config.yaml
dataset: "photos of arthropod specimens (BIOSCAN-5M)"
cutout: 0.4
targets: ["order", "family"]
activation: "gelu"
kernel_size: 3
stem: "single"
widths: [80, 160, 320]
loss: "cross_entropy"
residual_init: "none"
lr: 0.0028
beta2: 0.999
l1_shrink: 0.01
lr_schedule: "cosine"
final_lr_fraction: 0
weight_decay: 0.04
Rows from block 5, named by matrix and row number. Rows with one number belong to one channel. Each number is 200 + 20 x the weight over its row's rms, rounded and kept within 0 to 999. All counts start at 0.
# convs0: first 3x3 conv (model.blocks.5.convs.0.weight, 160x160x3x3), inputs 32-39, a 3x3 kernel for each
# convs1: second 3x3 conv (model.blocks.5.convs.1.weight, 160x160x3x3, transposed), outputs 32-39, a 3x3 kernel for each
convs0.99,197,179,200,232,204,199,195,221,194,188,186,207,200,199,195,172,201,199,187,174,196,207,220,196,201,196,170,200,209,235,195,205,197,196,195,206,205,171,195,199,143,153,174,152,184,202,199,201,159,201,174,201,219,200,204,205,203,204,201,197,199,193,179,212,204,178,177,185,214,200,200,261
convs0.100,194,166,201,198,94,166,235,214,91,255,202,181,229,191,212,207,204,190,166,196,182,185,197,214,200,176,242,197,191,212,207,223,198,226,209,214,202,199,173,208,201,197,207,202,198,198,192,204,189,204,205,216,186,210,181,202,201,190,203,206,175,194,205,207,197,201,216,254,233,210,199,197
convs0.101,200,154,127,200,228,200,186,195,176,163,152,161,166,204,218,183,201,207,194,197,199,227,209,200,197,204,209,197,209,202,185,181,215,200,219,211,197,215,194,198,199,190,163,176,196,162,159,199,167,200,196,202,207,201,164,200,193,200,200,205,200,202,226,195,196,190,201,200,199,208,205,245
convs0.102,207,184,157,202,178,175,233,219,226,223,232,238,201,200,243,205,205,218,200,198,195,201,165,199,213,216,201,210,202,197,203,200,196,212,191,198,196,199,195,200,200,198,195,198,194,201,203,201,200,201,205,200,200,205,199,200,202,199,199,200,109,165,199,204,203,212,200,201,226,198,196,204
convs0.103,201,226,245,204,201,204,206,199,206,200,212,188,201,220,206,205,201,193,141,194,179,169,204,189,198,197,191,174,175,198,200,195,172,201,172,178,193,205,214,182,197,205,213,249,203,198,187,188,200,177,202,186,201,186,189,200,200,198,211,199,201,204,199,255,268,192,227,225,174,192,198,200
convs0.104,199,234,238,198,225,211,201,208,208,248,246,239,198,201,232,203,215,251,187,201,225,186,201,200,193,196,190,212,207,221,200,213,203,197,202,201,229,199,199,209,187,194,199,196,200,155,143,151,157,164,162,182,161,200,206,202,202,199,197,200,184,178,198,198,166,146,194,198,201,196,202,202
convs0.105,201,217,199,211,198,165,215,200,192,207,234,197,200,213,200,207,200,199,200,192,209,204,195,200,204,201,194,205,183,163,187,188,162,200,198,158,153,126,146,200,165,139,197,183,147,200,197,200,221,229,196,218,209,182,105,139,200,173,197,160,132,153,122,178,190,178,195,213,195,200,207,149
convs0.106,202,199,157,184,199,166,171,160,202,215,201,183,199,202,198,168,203,194,203,207,219,216,200,191,202,173,199,206,174,206,192,104,197,202,189,197,200,221,205,200,201,201,201,184,179,220,203,205,218,209,200,203,199,195,200,196,200,201,200,207,202,184,200,132,170,234,139,142,202,206,200,244
convs0.107,209,187,194,199,201,212,172,177,197,110,177,188,208,185,194,199,199,161,194,189,188,191,200,194,195,190,209,200,197,186,186,192,193,147,199,207,199,195,198,196,198,207,200,216,258,214,194,204,199,167,192,200,198,192,198,199,200,200,196,201,201,202,199,223,183,225,193,185,201,201,196,193
convs0.108,206,200,200,198,217,223,162,207,209,201,205,219,198,203,200,111,179,203,195,200,186,209,168,198,201,208,160,200,200,201,200,226,171,215,210,205,230,202,200,198,167,165,222,200,178,218,200,200,187,102,201,216,181,198,202,206,199,193,199,188,192,193,161,224,214,223,198,159,200,205,179,252
convs0.109,196,183,223,213,200,202,191,192,198,195,185,182,252,198,163,203,203,200,193,203,203,177,178,195,200,174,214,222,201,146,200,204,186,210,186,169,230,210,200,200,212,199,215,241,200,189,200,201,201,202,202,234,216,199,162,92,174,200,205,206,200,200,200,194,199,199,204,200,202,232,212,227
convs0.110,182,199,200,224,225,199,200,190,139,158,197,200,202,211,183,246,200,196,200,192,234,139,214,224,200,225,183,197,188,200,185,193,211,202,199,189,196,197,196,200,198,199,196,211,198,214,200,206,199,179,201,166,175,196,192,193,201,196,197,198,198,216,199,199,193,199,171,111,84,200,195,174
convs0.111,210,200,189,200,200,201,203,216,212,206,204,234,200,205,200,200,213,218,165,171,228,200,180,205,205,197,196,197,191,203,202,200,198,203,196,205,221,202,196,210,201,182,208,210,205,200,198,222,174,171,200,198,160,201,208,218,201,202,201,196,204,210,217,217,200,203,215,190,201,199,189,200
convs0.112,198,200,181,197,203,214,195,204,205,200,199,202,205,284,223,198,189,208,200,199,210,171,201,208,201,171,171,211,184,207,262,205,188,255,213,194,211,207,198,210,200,195,218,199,196,200,221,203,198,207,201,186,194,198,200,200,201,203,225,200,199,200,200,204,227,236,200,227,178,195,200,128
convs0.113,137,200,199,195,200,194,116,190,192,200,180,198,252,210,183,250,200,152,198,181,200,195,212,216,179,197,153,242,207,205,216,204,215,205,216,199,196,192,193,196,198,197,199,196,182,197,162,165,197,165,193,174,202,195,195,200,200,200,200,200,201,199,190,225,204,174,197,156,200,198,190,200
convs0.114,215,223,193,215,199,158,200,194,198,188,193,216,200,191,169,218,202,161,199,214,178,199,205,179,207,202,188,205,199,208,215,202,193,201,202,207,224,200,199,204,196,182,205,227,225,192,196,186,199,200,193,200,210,200,201,200,186,201,205,201,162,200,201,198,192,174,187,205,170,198,225,214
convs0.115,201,201,201,185,204,169,193,202,203,250,200,200,205,203,201,200,201,210,200,202,235,196,191,208,200,218,198,201,213,189,212,207,216,214,202,195,217,200,200,203,199,208,227,215,219,125,162,162,145,163,198,143,165,197,184,198,200,203,199,201,200,193,199,225,202,210,211,167,221,208,200,248
convs0.116,196,137,194,201,189,193,210,174,177,222,208,204,189,190,200,220,200,213,200,199,200,190,198,213,250,263,203,153,201,165,212,239,194,224,225,205,185,185,182,202,206,201,225,209,202,196,201,200,196,203,202,197,201,196,168,206,203,201,207,212,183,200,204,208,221,218,199,218,224,178,197,201
convs0.117,177,212,191,192,203,183,209,202,177,196,217,202,157,202,200,204,128,177,184,200,197,201,166,203,179,194,207,197,199,200,168,155,202,182,174,208,197,183,194,211,196,200,199,170,190,195,178,220,200,185,212,212,203,205,216,214,200,220,204,201,201,196,118,212,203,212,239,183,236,197,173,190
convs0.118,237,199,204,179,208,174,186,203,167,197,202,172,198,199,201,199,187,158,184,200,196,212,202,191,196,216,215,193,200,196,203,185,196,225,195,183,200,200,203,202,205,200,218,201,161,201,208,200,199,211,205,191,201,200,199,201,201,202,196,191,200,200,201,202,198,226,249,200,187,213,198,196
convs0.119,239,200,264,201,196,196,199,203,196,198,185,198,205,188,190,199,192,200,199,173,189,209,196,197,212,208,211,208,191,199,205,158,200,218,250,240,199,205,203,193,206,220,204,199,208,213,199,200,204,214,200,163,186,201,196,183,187,145,180,198,155,143,202,240,207,221,200,198,203,175,185,195
convs0.120,201,206,198,203,226,221,180,231,205,129,187,143,196,217,189,174,196,180,200,204,161,181,191,191,229,204,232,221,182,191,170,201,196,218,242,221,201,205,226,198,199,217,201,205,214,233,205,228,200,164,186,187,157,192,207,202,197,193,181,205,191,178,177,228,193,194,212,163,190,200,173,229
convs1.99,181,211,203,197,217,229,184,186,217,200,200,204,182,207,232,198,185,209,226,189,207,232,201,221,235,177,194,195,194,199,167,195,188,200,194,173,223,167,183,200,184,200,202,230,239,198,198,191,199,147,165,196,216,215,246,227,202,233,255,198,226,211,213,200,197,198,200,202,211,203,205,201
convs1.100,196,208,198,197,207,202,202,252,194,178,160,179,218,253,200,202,224,202,206,162,222,208,200,205,223,199,203,220,210,193,209,196,200,200,213,221,215,203,206,236,202,228,235,200,201,187,195,198,170,198,196,198,199,196,204,152,164,207,225,282,248,224,254,199,200,174,198,200,309,184,198,238
convs1.101,203,203,200,242,198,200,201,176,204,202,205,213,205,205,200,198,207,211,177,210,200,178,210,217,176,192,180,213,200,230,190,193,232,191,190,194,235,214,201,209,199,183,154,149,185,176,173,162,188,192,200,195,201,218,185,184,218,202,194,200,194,186,214,151,195,206,177,184,223,180,185,200
convs1.102,204,208,215,222,224,228,227,237,261,141,193,206,152,200,200,139,134,187,199,198,226,211,197,204,200,127,188,193,172,182,199,197,160,159,185,156,201,198,196,203,218,198,200,200,191,201,187,188,199,200,196,239,218,207,173,199,192,199,200,200,279,272,223,174,200,201,198,221,198,183,204,202
convs1.103,204,200,226,150,224,244,212,224,260,166,202,199,200,187,145,188,168,200,199,199,200,205,209,205,193,168,169,224,219,198,232,226,199,224,213,201,227,209,207,228,199,194,200,188,200,197,203,194,193,186,190,188,176,164,202,200,202,201,175,167,206,202,178,215,196,178,205,199,195,207,199,197
convs1.104,179,185,209,192,195,226,200,208,221,178,196,200,178,226,256,207,215,244,199,194,196,200,199,200,207,171,200,198,200,198,200,191,200,201,198,200,210,187,202,201,199,210,203,203,231,211,201,201,197,100,165,177,144,158,219,211,197,211,213,199,200,228,210,198,196,190,194,188,201,202,202,199
convs1.105,190,199,224,201,204,215,208,238,205,194,187,199,181,224,202,183,201,195,192,212,203,200,161,203,196,198,208,208,190,201,217,208,199,217,244,275,203,200,211,202,181,203,217,195,199,190,207,186,195,208,184,184,201,202,211,205,222,207,202,206,202,208,209,194,199,181,222,205,195,205,200,215
convs1.106,198,214,200,210,247,214,246,222,202,228,202,201,200,185,196,202,191,200,217,202,202,190,172,186,196,213,208,192,198,186,193,212,198,170,183,195,192,194,199,199,200,200,200,202,207,206,199,199,211,202,200,208,217,210,166,180,203,200,201,200,202,197,201,192,200,199,199,200,200,197,204,241
convs1.107,199,201,176,185,210,200,215,201,209,183,203,205,210,222,201,202,200,193,182,159,196,200,137,184,237,201,198,214,264,207,223,284,195,199,266,198,200,201,200,202,201,206,193,188,190,179,204,204,170,202,227,182,182,215,164,168,193,196,200,197,188,203,182,209,205,217,181,199,216,188,203,221
convs1.108,201,222,228,197,200,213,228,203,222,200,219,221,189,192,195,198,199,202,204,200,200,214,192,180,229,189,198,203,189,207,200,182,205,186,188,195,145,172,199,198,199,214,199,210,242,200,183,213,200,141,205,201,196,200,194,197,200,194,199,202,196,197,189,236,197,160,199,165,109,197,175,124
convs1.109,216,187,235,204,178,209,214,218,269,175,200,181,171,276,205,192,192,193,203,203,209,200,202,203,200,188,203,202,218,204,205,208,197,207,211,198,202,200,199,207,193,199,201,198,200,200,207,200,175,198,176,188,194,202,208,200,189,200,211,187,200,191,185,207,213,194,195,182,184,194,193,201
convs1.110,193,200,198,208,207,203,200,202,194,164,138,207,195,207,205,218,238,178,192,183,210,167,184,202,177,201,229,209,201,210,148,221,221,200,191,197,199,200,210,201,200,204,207,199,200,198,204,202,194,200,210,190,191,201,175,146,174,194,198,201,256,251,219,217,204,232,201,162,198,231,221,216
convs1.111,203,222,188,200,190,195,221,203,200,197,201,200,169,206,265,202,214,232,202,202,232,203,204,204,195,196,201,209,214,220,196,203,227,187,189,222,197,170,208,200,200,205,209,202,200,236,205,223,208,154,206,201,193,203,221,200,208,213,202,200,200,193,201,202,185,196,204,160,197,215,210,202
convs1.112,145,210,202,176,185,199,178,208,189,197,198,179,182,246,198,204,187,181,178,210,196,181,211,203,195,216,200,191,181,207,192,137,202,199,170,181,181,200,198,184,212,190,192,208,199,201,207,201,200,201,200,203,202,205,203,204,200,138,197,199,147,143,180,200,196,200,222,161,157,257,200,198
convs1.113,210,200,215,246,200,210,195,201,206,200,169,200,198,174,200,204,200,199,200,219,192,199,200,207,207,217,196,228,207,207,211,196,200,217,204,179,192,200,200,200,206,208,198,200,201,239,169,199,187,168,200,199,200,208,201,174,108,206,201,171,228,199,200,202,194,203,221,181,200,211,208,203
convs1.114,211,217,233,197,206,211,174,198,225,175,203,179,178,199,206,189,180,187,213,207,261,201,202,200,146,200,201,192,163,159,188,174,180,150,161,146,200,206,204,199,198,200,194,196,193,201,193,128,250,201,194,255,237,211,193,196,213,187,191,198,170,197,198,170,192,197,196,200,187,171,202,187
convs1.115,200,194,200,201,175,198,201,184,181,200,200,268,206,202,221,198,161,211,197,196,201,215,200,199,199,165,188,180,200,199,189,183,200,202,198,203,219,201,179,224,212,192,207,175,181,262,217,206,213,97,171,204,203,215,203,199,211,212,220,201,217,219,197,195,201,214,184,196,189,193,197,201
convs1.116,123,194,222,200,240,201,206,216,200,202,204,199,190,199,217,184,191,194,163,205,98,184,208,199,204,227,222,165,175,190,200,198,202,233,225,211,198,251,253,200,220,200,198,196,198,201,202,200,204,185,199,200,199,205,178,159,211,177,184,210,200,201,197,203,203,200,231,196,191,271,197,216
convs1.117,193,201,187,187,202,200,197,201,174,210,201,201,172,200,200,199,206,187,212,210,217,205,216,257,199,203,238,202,203,190,198,199,193,199,196,214,178,201,212,178,200,213,200,200,212,210,191,184,208,173,170,203,156,165,185,201,244,193,198,171,199,192,181,198,198,184,206,189,191,193,186,189
convs1.118,181,197,200,161,188,197,201,206,224,200,202,226,200,204,209,214,196,203,260,233,198,221,175,200,197,199,200,203,214,210,199,200,208,201,223,217,199,176,121,200,201,200,200,199,201,201,198,206,201,203,219,189,198,207,193,199,200,199,229,215,150,114,156,200,198,190,200,183,202,201,199,196
convs1.119,205,198,214,201,184,205,175,192,200,196,195,194,162,211,192,200,201,200,229,200,200,225,195,193,221,195,212,200,200,201,203,184,184,204,204,201,212,200,200,214,208,203,203,179,204,199,194,183,196,197,196,200,202,240,204,201,200,194,208,197,197,181,189,196,201,174,198,209,200,187,198,197
convs1.120,207,252,206,201,184,244,201,206,208,182,194,200,193,193,182,198,198,191,225,178,201,209,78,206,195,192,201,201,202,206,198,148,157,200,188,193,200,202,200,200,229,208,206,199,203,200,196,200,195,181,224,193,202,209,198,225,200,180,203,212,186,177,187,198,144,190,200,137,170,199,226,161