python train.py --model="image classifier" --train_examples=97500 --crop_scale_min=1 --horizontal_flip=true --cutout=0.4 --arch="preact_resnet" --kernel_size=3 --stem="single" --learning_rate=0.0028 --max_steps=17000 --epochs=67.0 --lr_schedule="cosine"
Rows from block 5 of a small image classifier, named by matrix and row number. Rows with one number belong to one channel. Each number is 500 + 40 x the weight over its row's rms, rounded and kept within 0 to 999. All counts start at 0. Numbers have three digits each. After the name is the row's rms in percent of the matrix's.
After each channel's rows are labels from the 100 images, of 14848, where the channel reaches its highest value: "top examples" is what is common among them. Only what is clearly more common there than usual is listed. The data: photos of arthropod specimens (BIOSCAN-5M).
# convs0: first 3x3 conv (model.blocks.5.convs.0.weight, 160x160x3x3, each kernel summed), inputs 80-159
# convs1: second 3x3 conv (model.blocks.5.convs.1.weight, 160x160x3x3, transposed, each kernel summed), outputs 80-159

convs0.84 109:485503522526509453505542498501501509444495515488455478440468511456512481483461513525525490406627480552527498514569490532519502469475520498553506456432535481503507464438487496425486500474543476491499541462467427501444477479449372510483492492
convs1.84 119:506504537545491443536557534556488447476458518490500433563477391500504506489493455492523487481438490472483501524511553545506417498545480527477461508471443558512490423425517494538513534512437541538492525496559479494539484545541421500540505546
top examples: class Collembola

convs0.52 110:516526511484523472420509499500527583454511495470493511415443495455485488479485479488512543493486499383558510490476517532486504477498488498462545525466563558529556484552601493574451500482502564424497429570505575486518493494495458493448544484
convs1.52 133:423477459466531458504499497434523504499494497429512457537505493526482481446505478454487451480549478536448494476480440532447479388465530484446499521523483477477483483439445488502509488534494447516486513478503485487409486527357539500485497458
top examples: order Hemiptera

convs0.125 103:466449477496389467543444505500526476472574361496516445514507507492469459472526519517486441491506430489489514462497401518370469477446396524462466490465453417506520499489497511535490500479462453486414488498469546508476480463470441486504471478
convs1.125 109:548527476513630495507510479499500469515435550473462606512457462519503520491511526565532431488489415524521490500483495465519544501523461458511527508558514618533467537599468539598502548487519506446458532474483513489489556498509576503459499478
top examples: order Coleoptera

convs0.13 095:488466501502417470439480491500496506488485515498473461454419472459535485492559527465524490437438459465414502499467513499467520446498439500522482505453493490490494464507507492509508500487460442539495445417479562509415500460472500522430460451
convs1.13 112:512501518457504485568542502488509478519483489474464507481565465476501489562439468491530493454535492620479518537542473506444454501484422461509544482557496504454439496548567397508453495479545488508468572466496557475552458494522558586587519526
top examples: order Hemiptera

convs0.144 088:566461476484478469491441495501492486484504514495497449553448523504515448513494517417515455487482513460389440514502515525449539455513491501526495500440505468544502535473467460513543500496542480507493478456517478511474457454470604519454480466
convs1.144 100:486516471483550534573521529499492457476461496487502538519563390487491529534543524502499490516501542463465496524519543456468479562417477369504497501571475494477502495548555502572414526391499499514456518453463511541577496508479510545576593478
top examples: order Hemiptera

convs0.53 105:509476526402505427423406461500447380531550555525454468485565475448416451492474504534480560536470509516507544522553504475491436497494512526506481520500535504467492483501497521493524500463444505492493558519509517499481463442498425549467489497
convs1.53 092:534491438419563518525480487515479460530476475523517617524556502503454565539529530511472513529494501550480523472513510505501496530492489488588518465518473513507512516500502538481493422456513498430486524447494493388518571502491487477486511536
top examples: order Hymenoptera

convs0.111 139:484523504477474493540496520500520528190479512515459499500506513472501521494521519503470495494468499597517487527483504541510493464490511492498442496509508495504516501471510501525534501474499493541438475476517548501493519485499352518507467566
convs1.111 117:566502482491533495480546501499469484391482524506505524515481499520566526502539510497476394445510458511485509524428480471497486482474519527492480521519457520383493524501527525486476476535468531490474492484517483492508537514509260517507562482
top examples: order Coleoptera

convs0.71 093:539507510478457461464466508500499442385412533501474492496478486450537445514525515449477458602423504480440482471451541485539485462524481434496391495484504507554503489502503445513499501507465490477451451457478495503464433484493424492483482486
convs1.71 093:507494506493545474484514467499509460407465412467507496463506447473481489487510501495522449513536503551490509565507399526503476467453396481521524472574485498445500485489491398436447465498532460515440531474561492438537502542566466583522565471
top examples: order Hemiptera; class Arachnida

convs0.114 104:440514515571468532504468545500558624448497350489553517525538453470478531437540509473463501527463514477554560509489500496495587516465477503515505508527539450520471460439530510571508500575479453475469501511503452512543508505502463501518457472
convs1.114 130:495407490463527458444388521503470468521472511494429493467345502472525511502505501488392480534489529536494466476503479538480487560451503510459488508476441482496520520546443481458495494443501604507519512425456496426427496505432485521444469489
top examples: order Coleoptera

convs0.94 101:484513536500462464442503492500515552373472490540491500494525461460535510580529560510521520511508488508395460528496488467489502520494509447533489477464525449519534520426518514524492500525480378512457538526493516526492500479483542516517506495
convs1.94 096:524492482506539554552518483488490446442471501497448428551461447469524581516498504477447450508472498527474394532469490526509520457562498499573426510549406572463520442486522498511496496485461466547499492461515463498478542527481460477576479494
top examples: order Hemiptera

convs0.147 091:470485486514539462517449476500523519458528465463520494581477541455532453514583524513466465546510517542525485543479448551503560491478578569493501492423498494478491532492498433515484499493492487494491523471479581499510454553506542545530538467
convs1.147 096:515572515489542507527497527516515487436466468561537551471578468573496528475511587442463507498478415430480499499502564479482500481530483518509577540493461525499561514495552477527510562487662514482496510462554521500545539435491494484514581501
top examples: order Hemiptera

convs0.0 105:535495512512430469492428500500523412512536502533479488391511499556555473491517494495476467512535504526465556505438470492375418520480433551442524519514416477491476586522512552512472500516471473481305522488477509490497516483506490490458525463
convs1.0 103:541545503360543486511506471427571488436456498464555547490511517545530507505499512504496409487503461448460506502499470530509509507550378500556505466578469586480511497533509497539495490482592493476438508446452454501530518489492483459540499418
top examples: order Hymenoptera

convs0.65 128:484467499478469462531505504500462559502518361520482478472503527488482513455489486452520469492486323444517500482480495436479479453490485529499503490493441483412501465496498517487422500476499489518418494505497416496470465484478484484437512489
convs1.65 111:568538508539445529563441490502540453474435571534489540542541526564528484605501397538480488518488496503481474505463536483515498505481472451494499512537487496520507499562527566534494495446476441496509505461458487525495627454514538490537576529
top examples: order Diptera

convs0.103 106:486425483483501490497457432500419489506489310479515456517499427546484462458508528552559498461507407521505560416486477476507461486507491465519481504388515477449480540438479511466472500492443505476506489482470530496520498515495530476496477505
convs1.103 097:550545486551490594541498527499484487475507500543513562543542471485494477504449563486511463509473471490441484502487522466483501503483507469512493504437488539489495553525464547577464521513503562475496495428523559621568507497558505480505547573
top examples: order Diptera

convs0.155 106:549493517499504511464482504500481468353490485501497432500448499466498515524469527512510476436496477491433446427479459506461496522497486479501444542496471447484495526470491496450553500516524328509491499440473505527505503502527511516466530477
convs1.155 113:513488525462488590572515525516449447455492574475561413496504417505469511482541499445555511458546480416526478535510484446509379518375459385458500526494516478502509507454505534510519501475555485475502472470469509446482543562559515517565461475
top examples: class Arachnida; order Trombidiformes

convs0.6 096:511423475487487408507470432501523454497560557480405517499519488552517479466525560454451498476547504490474492515464405520508517498468529496442491459482542468498501542500500497509565500513502496542523466489438565514460487511446514521495505425
convs1.6 121:551495455511503608475521573497534386507375487497539509488507510445510517489477498502496476511484501484510485481512496504447471526480466480535515471509494510472508518487497497471475486423505519444486529444513520455430510493440519447569488482
top examples: order Coleoptera

convs0.89 122:436483548511504413421475536500531477521478436532473477491483475453542496551460516510514503537575432468522490475516500449505511469510506532492474568487511459488496489476489566500434500476578423553473537524459460506478478482496485518499491466
convs1.89 119:472498514489458514578548460493450503546547472490530508517483470521541512532546493440555467476517451483501485500452543561472505465556503667486427518386504533499540452524518510523481495526534489472515520524497530512503482513530527452522465477
top examples: class Collembola

convs0.11 100:536494602521521479442517528499480507437459558499510446498500503505520465517595498513562462479417455515539530524440486606544498519535551519519508535520513502493464506454452521452494500493540463613520502482525491484473517541501474485467541481
convs1.11 076:526516529505475507453476485485598531515469466607527574506490485474467535536494504511491496516435481493516483542568519508495562468497470561533520560513508562504510477532553500482490569513468521495512518503463452522534485517514487505482573545
top examples: order Lepidoptera

convs0.55 083:390490501496488499609471528500524513482481465526533438636564505493456491514482487401553471448475464495446530529513456485519488474448498480531505527476472450463474455316488494485525500524492370491445491467505489482476522521501504492537531486
convs1.55 076:519504509502544482527487514516466535498498537501489530464449522521465496482536528499541464522472533534499488496525490495482495488535485460509504492536515567528510566687456493518475513511538499486511482504458519522491538467484482549385504517
top examples: order Coleoptera; family Coccinellidae

convs0.49 108:458471515496520414490484493500486513538500572538500452505527506466529494541472502437494496520498544452498502552443516479500529487491500527510486491491485466502487505474502498508527499541447500534543489517452518502390515526447521475497472529
convs1.49 103:508497490559471594505507503511538517476474494530555521438522493504505513517510477510516526508532525499476483532519654525548497540462505486515498521471558529502472550533477519517479527521493538523502473521499536513504476558531460499502495540
top examples: order Hemiptera

convs0.124 100:437455506454479470472439496500464454475526502496434487468573442528460481531503482477505495526518481437470551506543446465503452438505469466513476534430515473491455390495431462473517500500501433512468549509424478476510443494506466473479524429
convs1.124 093:536555506445457537505501514577495521508463492475531488458523552545430515504474513495554507528521470505529498478452507531461450532504515476489563451545506536481481435549521503471465471428502513517494494429571500418518511488511529444443530670
top examples: order Hymenoptera

convs0.17 105:498451464387428470476484460499474373553475431491482484414540416456419363433521503448464467559468533450487558491509437439464468536502412491485517486522494452536482469512498543504476501473466465473434468511439495507499522501502475507485509461
convs1.17 112:551462484472549528485531527476571542439437435470488538546528504515503571536463632485520553486518497525519474474508549530553441549554443491485540434569532548503552513503524481505491486477533543480427530449502502460520493493487479485580457468
top examples: order Hymenoptera

convs0.145 128:504485487500408438497495443500516487576497492511499469490501496536465479444497528432496503498510523517502549469591499487501629527497529503568545506473502441529491511486495508517516500543508466482517526505392538521499456477496490410477496390
convs1.145 142:495502508498494494475476515503512465458511530499468487497425496505506500515516474485496484494489468578445486484401462528472476513492485480302433498535482471518522497449508507451503490467465487546499490495506468464496526534496491517533513504
top examples: order Hymenoptera

convs0.1 098:517497494466454473495445443500459367543540417541436506525534383493431509535479504524437525565486588533478457469560491530488491502498432479500504550435509484507487454485516555430469500473393505483496453479435483510503504502501518518446494522
convs1.1 141:468478516410522501431499538477508466484457494503508519507510526492464525514490453430478481502499488482501515456498453494517390495533498520505482483519519438527545478514488506423499493434506498471497502492531508340463527498422447447550455469
top examples: order Hymenoptera

convs0.158 065:480473507552570405466507490500500491418510497474427486526536508517512453516510482501524526433508445516486510489480481557476509484510451438502402493474500464520499511455497499438578500519481495528510490454493437500481502463481422475489507516
convs1.158 046:506515460545418586562506526516502531521443527549646547495511498484483565470516495546469496530505545513527505533541500445560493505489495417525456519494522512510495512487487475586538559518485488524496481465472510493551507489507471480480528553
top examples: order Hemiptera

convs0.79 081:512492493488542463490508517500525513417494456505528522476341541493586498541505491480465504570545423539478538524507481527500519460507480473431451514484464489426501473488487522480493500504503452534471504520489501493500488510496518489442506459
convs1.79 074:528605529493458453634463444529485477507470558503532563504554519442479515485527440527463429509494472490449471497487533515511507445459523422543533483571501545515518474528520517518499517539480441530555558573449497505468582532473544540547609512
top examples: order Hemiptera

convs0.58 099:402448513459558446511523540500504530460483504496467474481387479497453480492523491507519453456488483492447504500487462534469453509512462478512459479412512382534471492520420504529528500464469382493479517427484623476453450500474484550467513501
convs1.58 106:495589511526542547519492548441508466470453473503443588480499485496503460484541494491505483487453519540458489456530476469491512493505501478499514497556512600442501538536599503518441519500482627483488520494513534481537502482507492484553461463
top examples: order Coleoptera

convs0.26 095:562502489482494459467517461500502462490451492494527430380513423477487432475509505436509468515542500534472552505560492454459509491456474340520494498491522511526489491471462527527541500503523514518551477471508459507413511502483524532394459510
convs1.26 090:490515462521531562465546523486500488535551481494502570539506431505522492541536493488508503508474487495537464489577475462544553482503526457521504526494490555496487511523547514508490519424496567571500551444565513450480476543481464495514496476
top examples: order Hemiptera

convs0.80 085:524529534517428453516513502500533437358497535509503478506570471493490391449512505392561499494514496484465456578502487463530540497538475399484486519490476492467499504491513493490545499479484497492494542540496566503473474558495459493421521542
convs1.80 069:515420509524384477515563539453522494512484503515520493497512453525516508520504499511488515532526525534513471540536614474552510516563438398504462548488506527528432542573483517505519569463517490529462529467509497480527467539542408533547481481
top examples: order Hemiptera

convs0.4 138:494456523518475476479508494500520523550468362531499471502504439473476517492424527526516514473464547530525496531530519507496567521514600531490547535396513490499517483432489503530540505466477476514521512494493374510500325479503504473503480506
convs1.4 104:483531549510480507463507533564434461460541520626467443496475524519464522589488497484512498487459467502492486501518531524464470563521572524482523602390503551540535556525533522514547542470483510473508472549490528517509452481463484520498448493
top examples: order Hymenoptera

convs0.93 084:464513531434498450502484445500456433533552574492559478513462464471495479527463517526514517473563504473444539459545509448500527531482476465515525525488483506506476497497488540415484500476607512428481535525520524499493462468521475496374538546
convs1.93 098:488550498416434501515484480471441490510505421467596591515548537470479514498486472467539464460526516511558475505477525474509346480554607501516546460519563528513530535493510493505501491501501529442581448494473429412478515524495487490549495484
top examples: order Hymenoptera

convs0.134 108:466463484508496492473446518500484498477494480500505439382449491458494458461491500474475410514464464450468518444392481462460472500538470508515457530475388499523492445459494557572501500399521499441448534524504489496479486484471452464506479542
convs1.134 110:593527504453551468479489507516523531603450470487532534517524486496510471559512479579518468561530436621523523520506451526510602514523499543535550494572478484461535508585515441568519507535477488395526506519466437527479492665520520502419480481
top examples: order Hymenoptera

convs0.87 110:478492512551482517487478566500479537504526507511476498450453382492531446508492507507501464472486499476469463522460552520513529509547498358493502514423443516477470532524509491538502498516419523487510472461524521518518437477481438528595491462
convs1.87 149:506452451475497458467477474505507444477482493481554472442503499483495470524490507471468497494494495519421465497502431504500506517469533485483502484568506491527531475478481523504549495494569516463502489486467502505447573528369547488470437499
top examples: order Diptera

convs0.102 113:505467508508454543521470496500480486539506470477535492531542561471579484508507511526522516472478577528510552470564486512506520541378540533516519418494485484584519524468500495521559500490541440476518541521445552498446476523527464422545526480
convs1.102 135:428554516460447454494476500480496494462478495490424466483466442552458516441501464460451476433473455505492458537416511532486468464548484441377504505515461511461494445514436484445492478475493538550501411542546499442473499451476505521458550537
top examples: order Hemiptera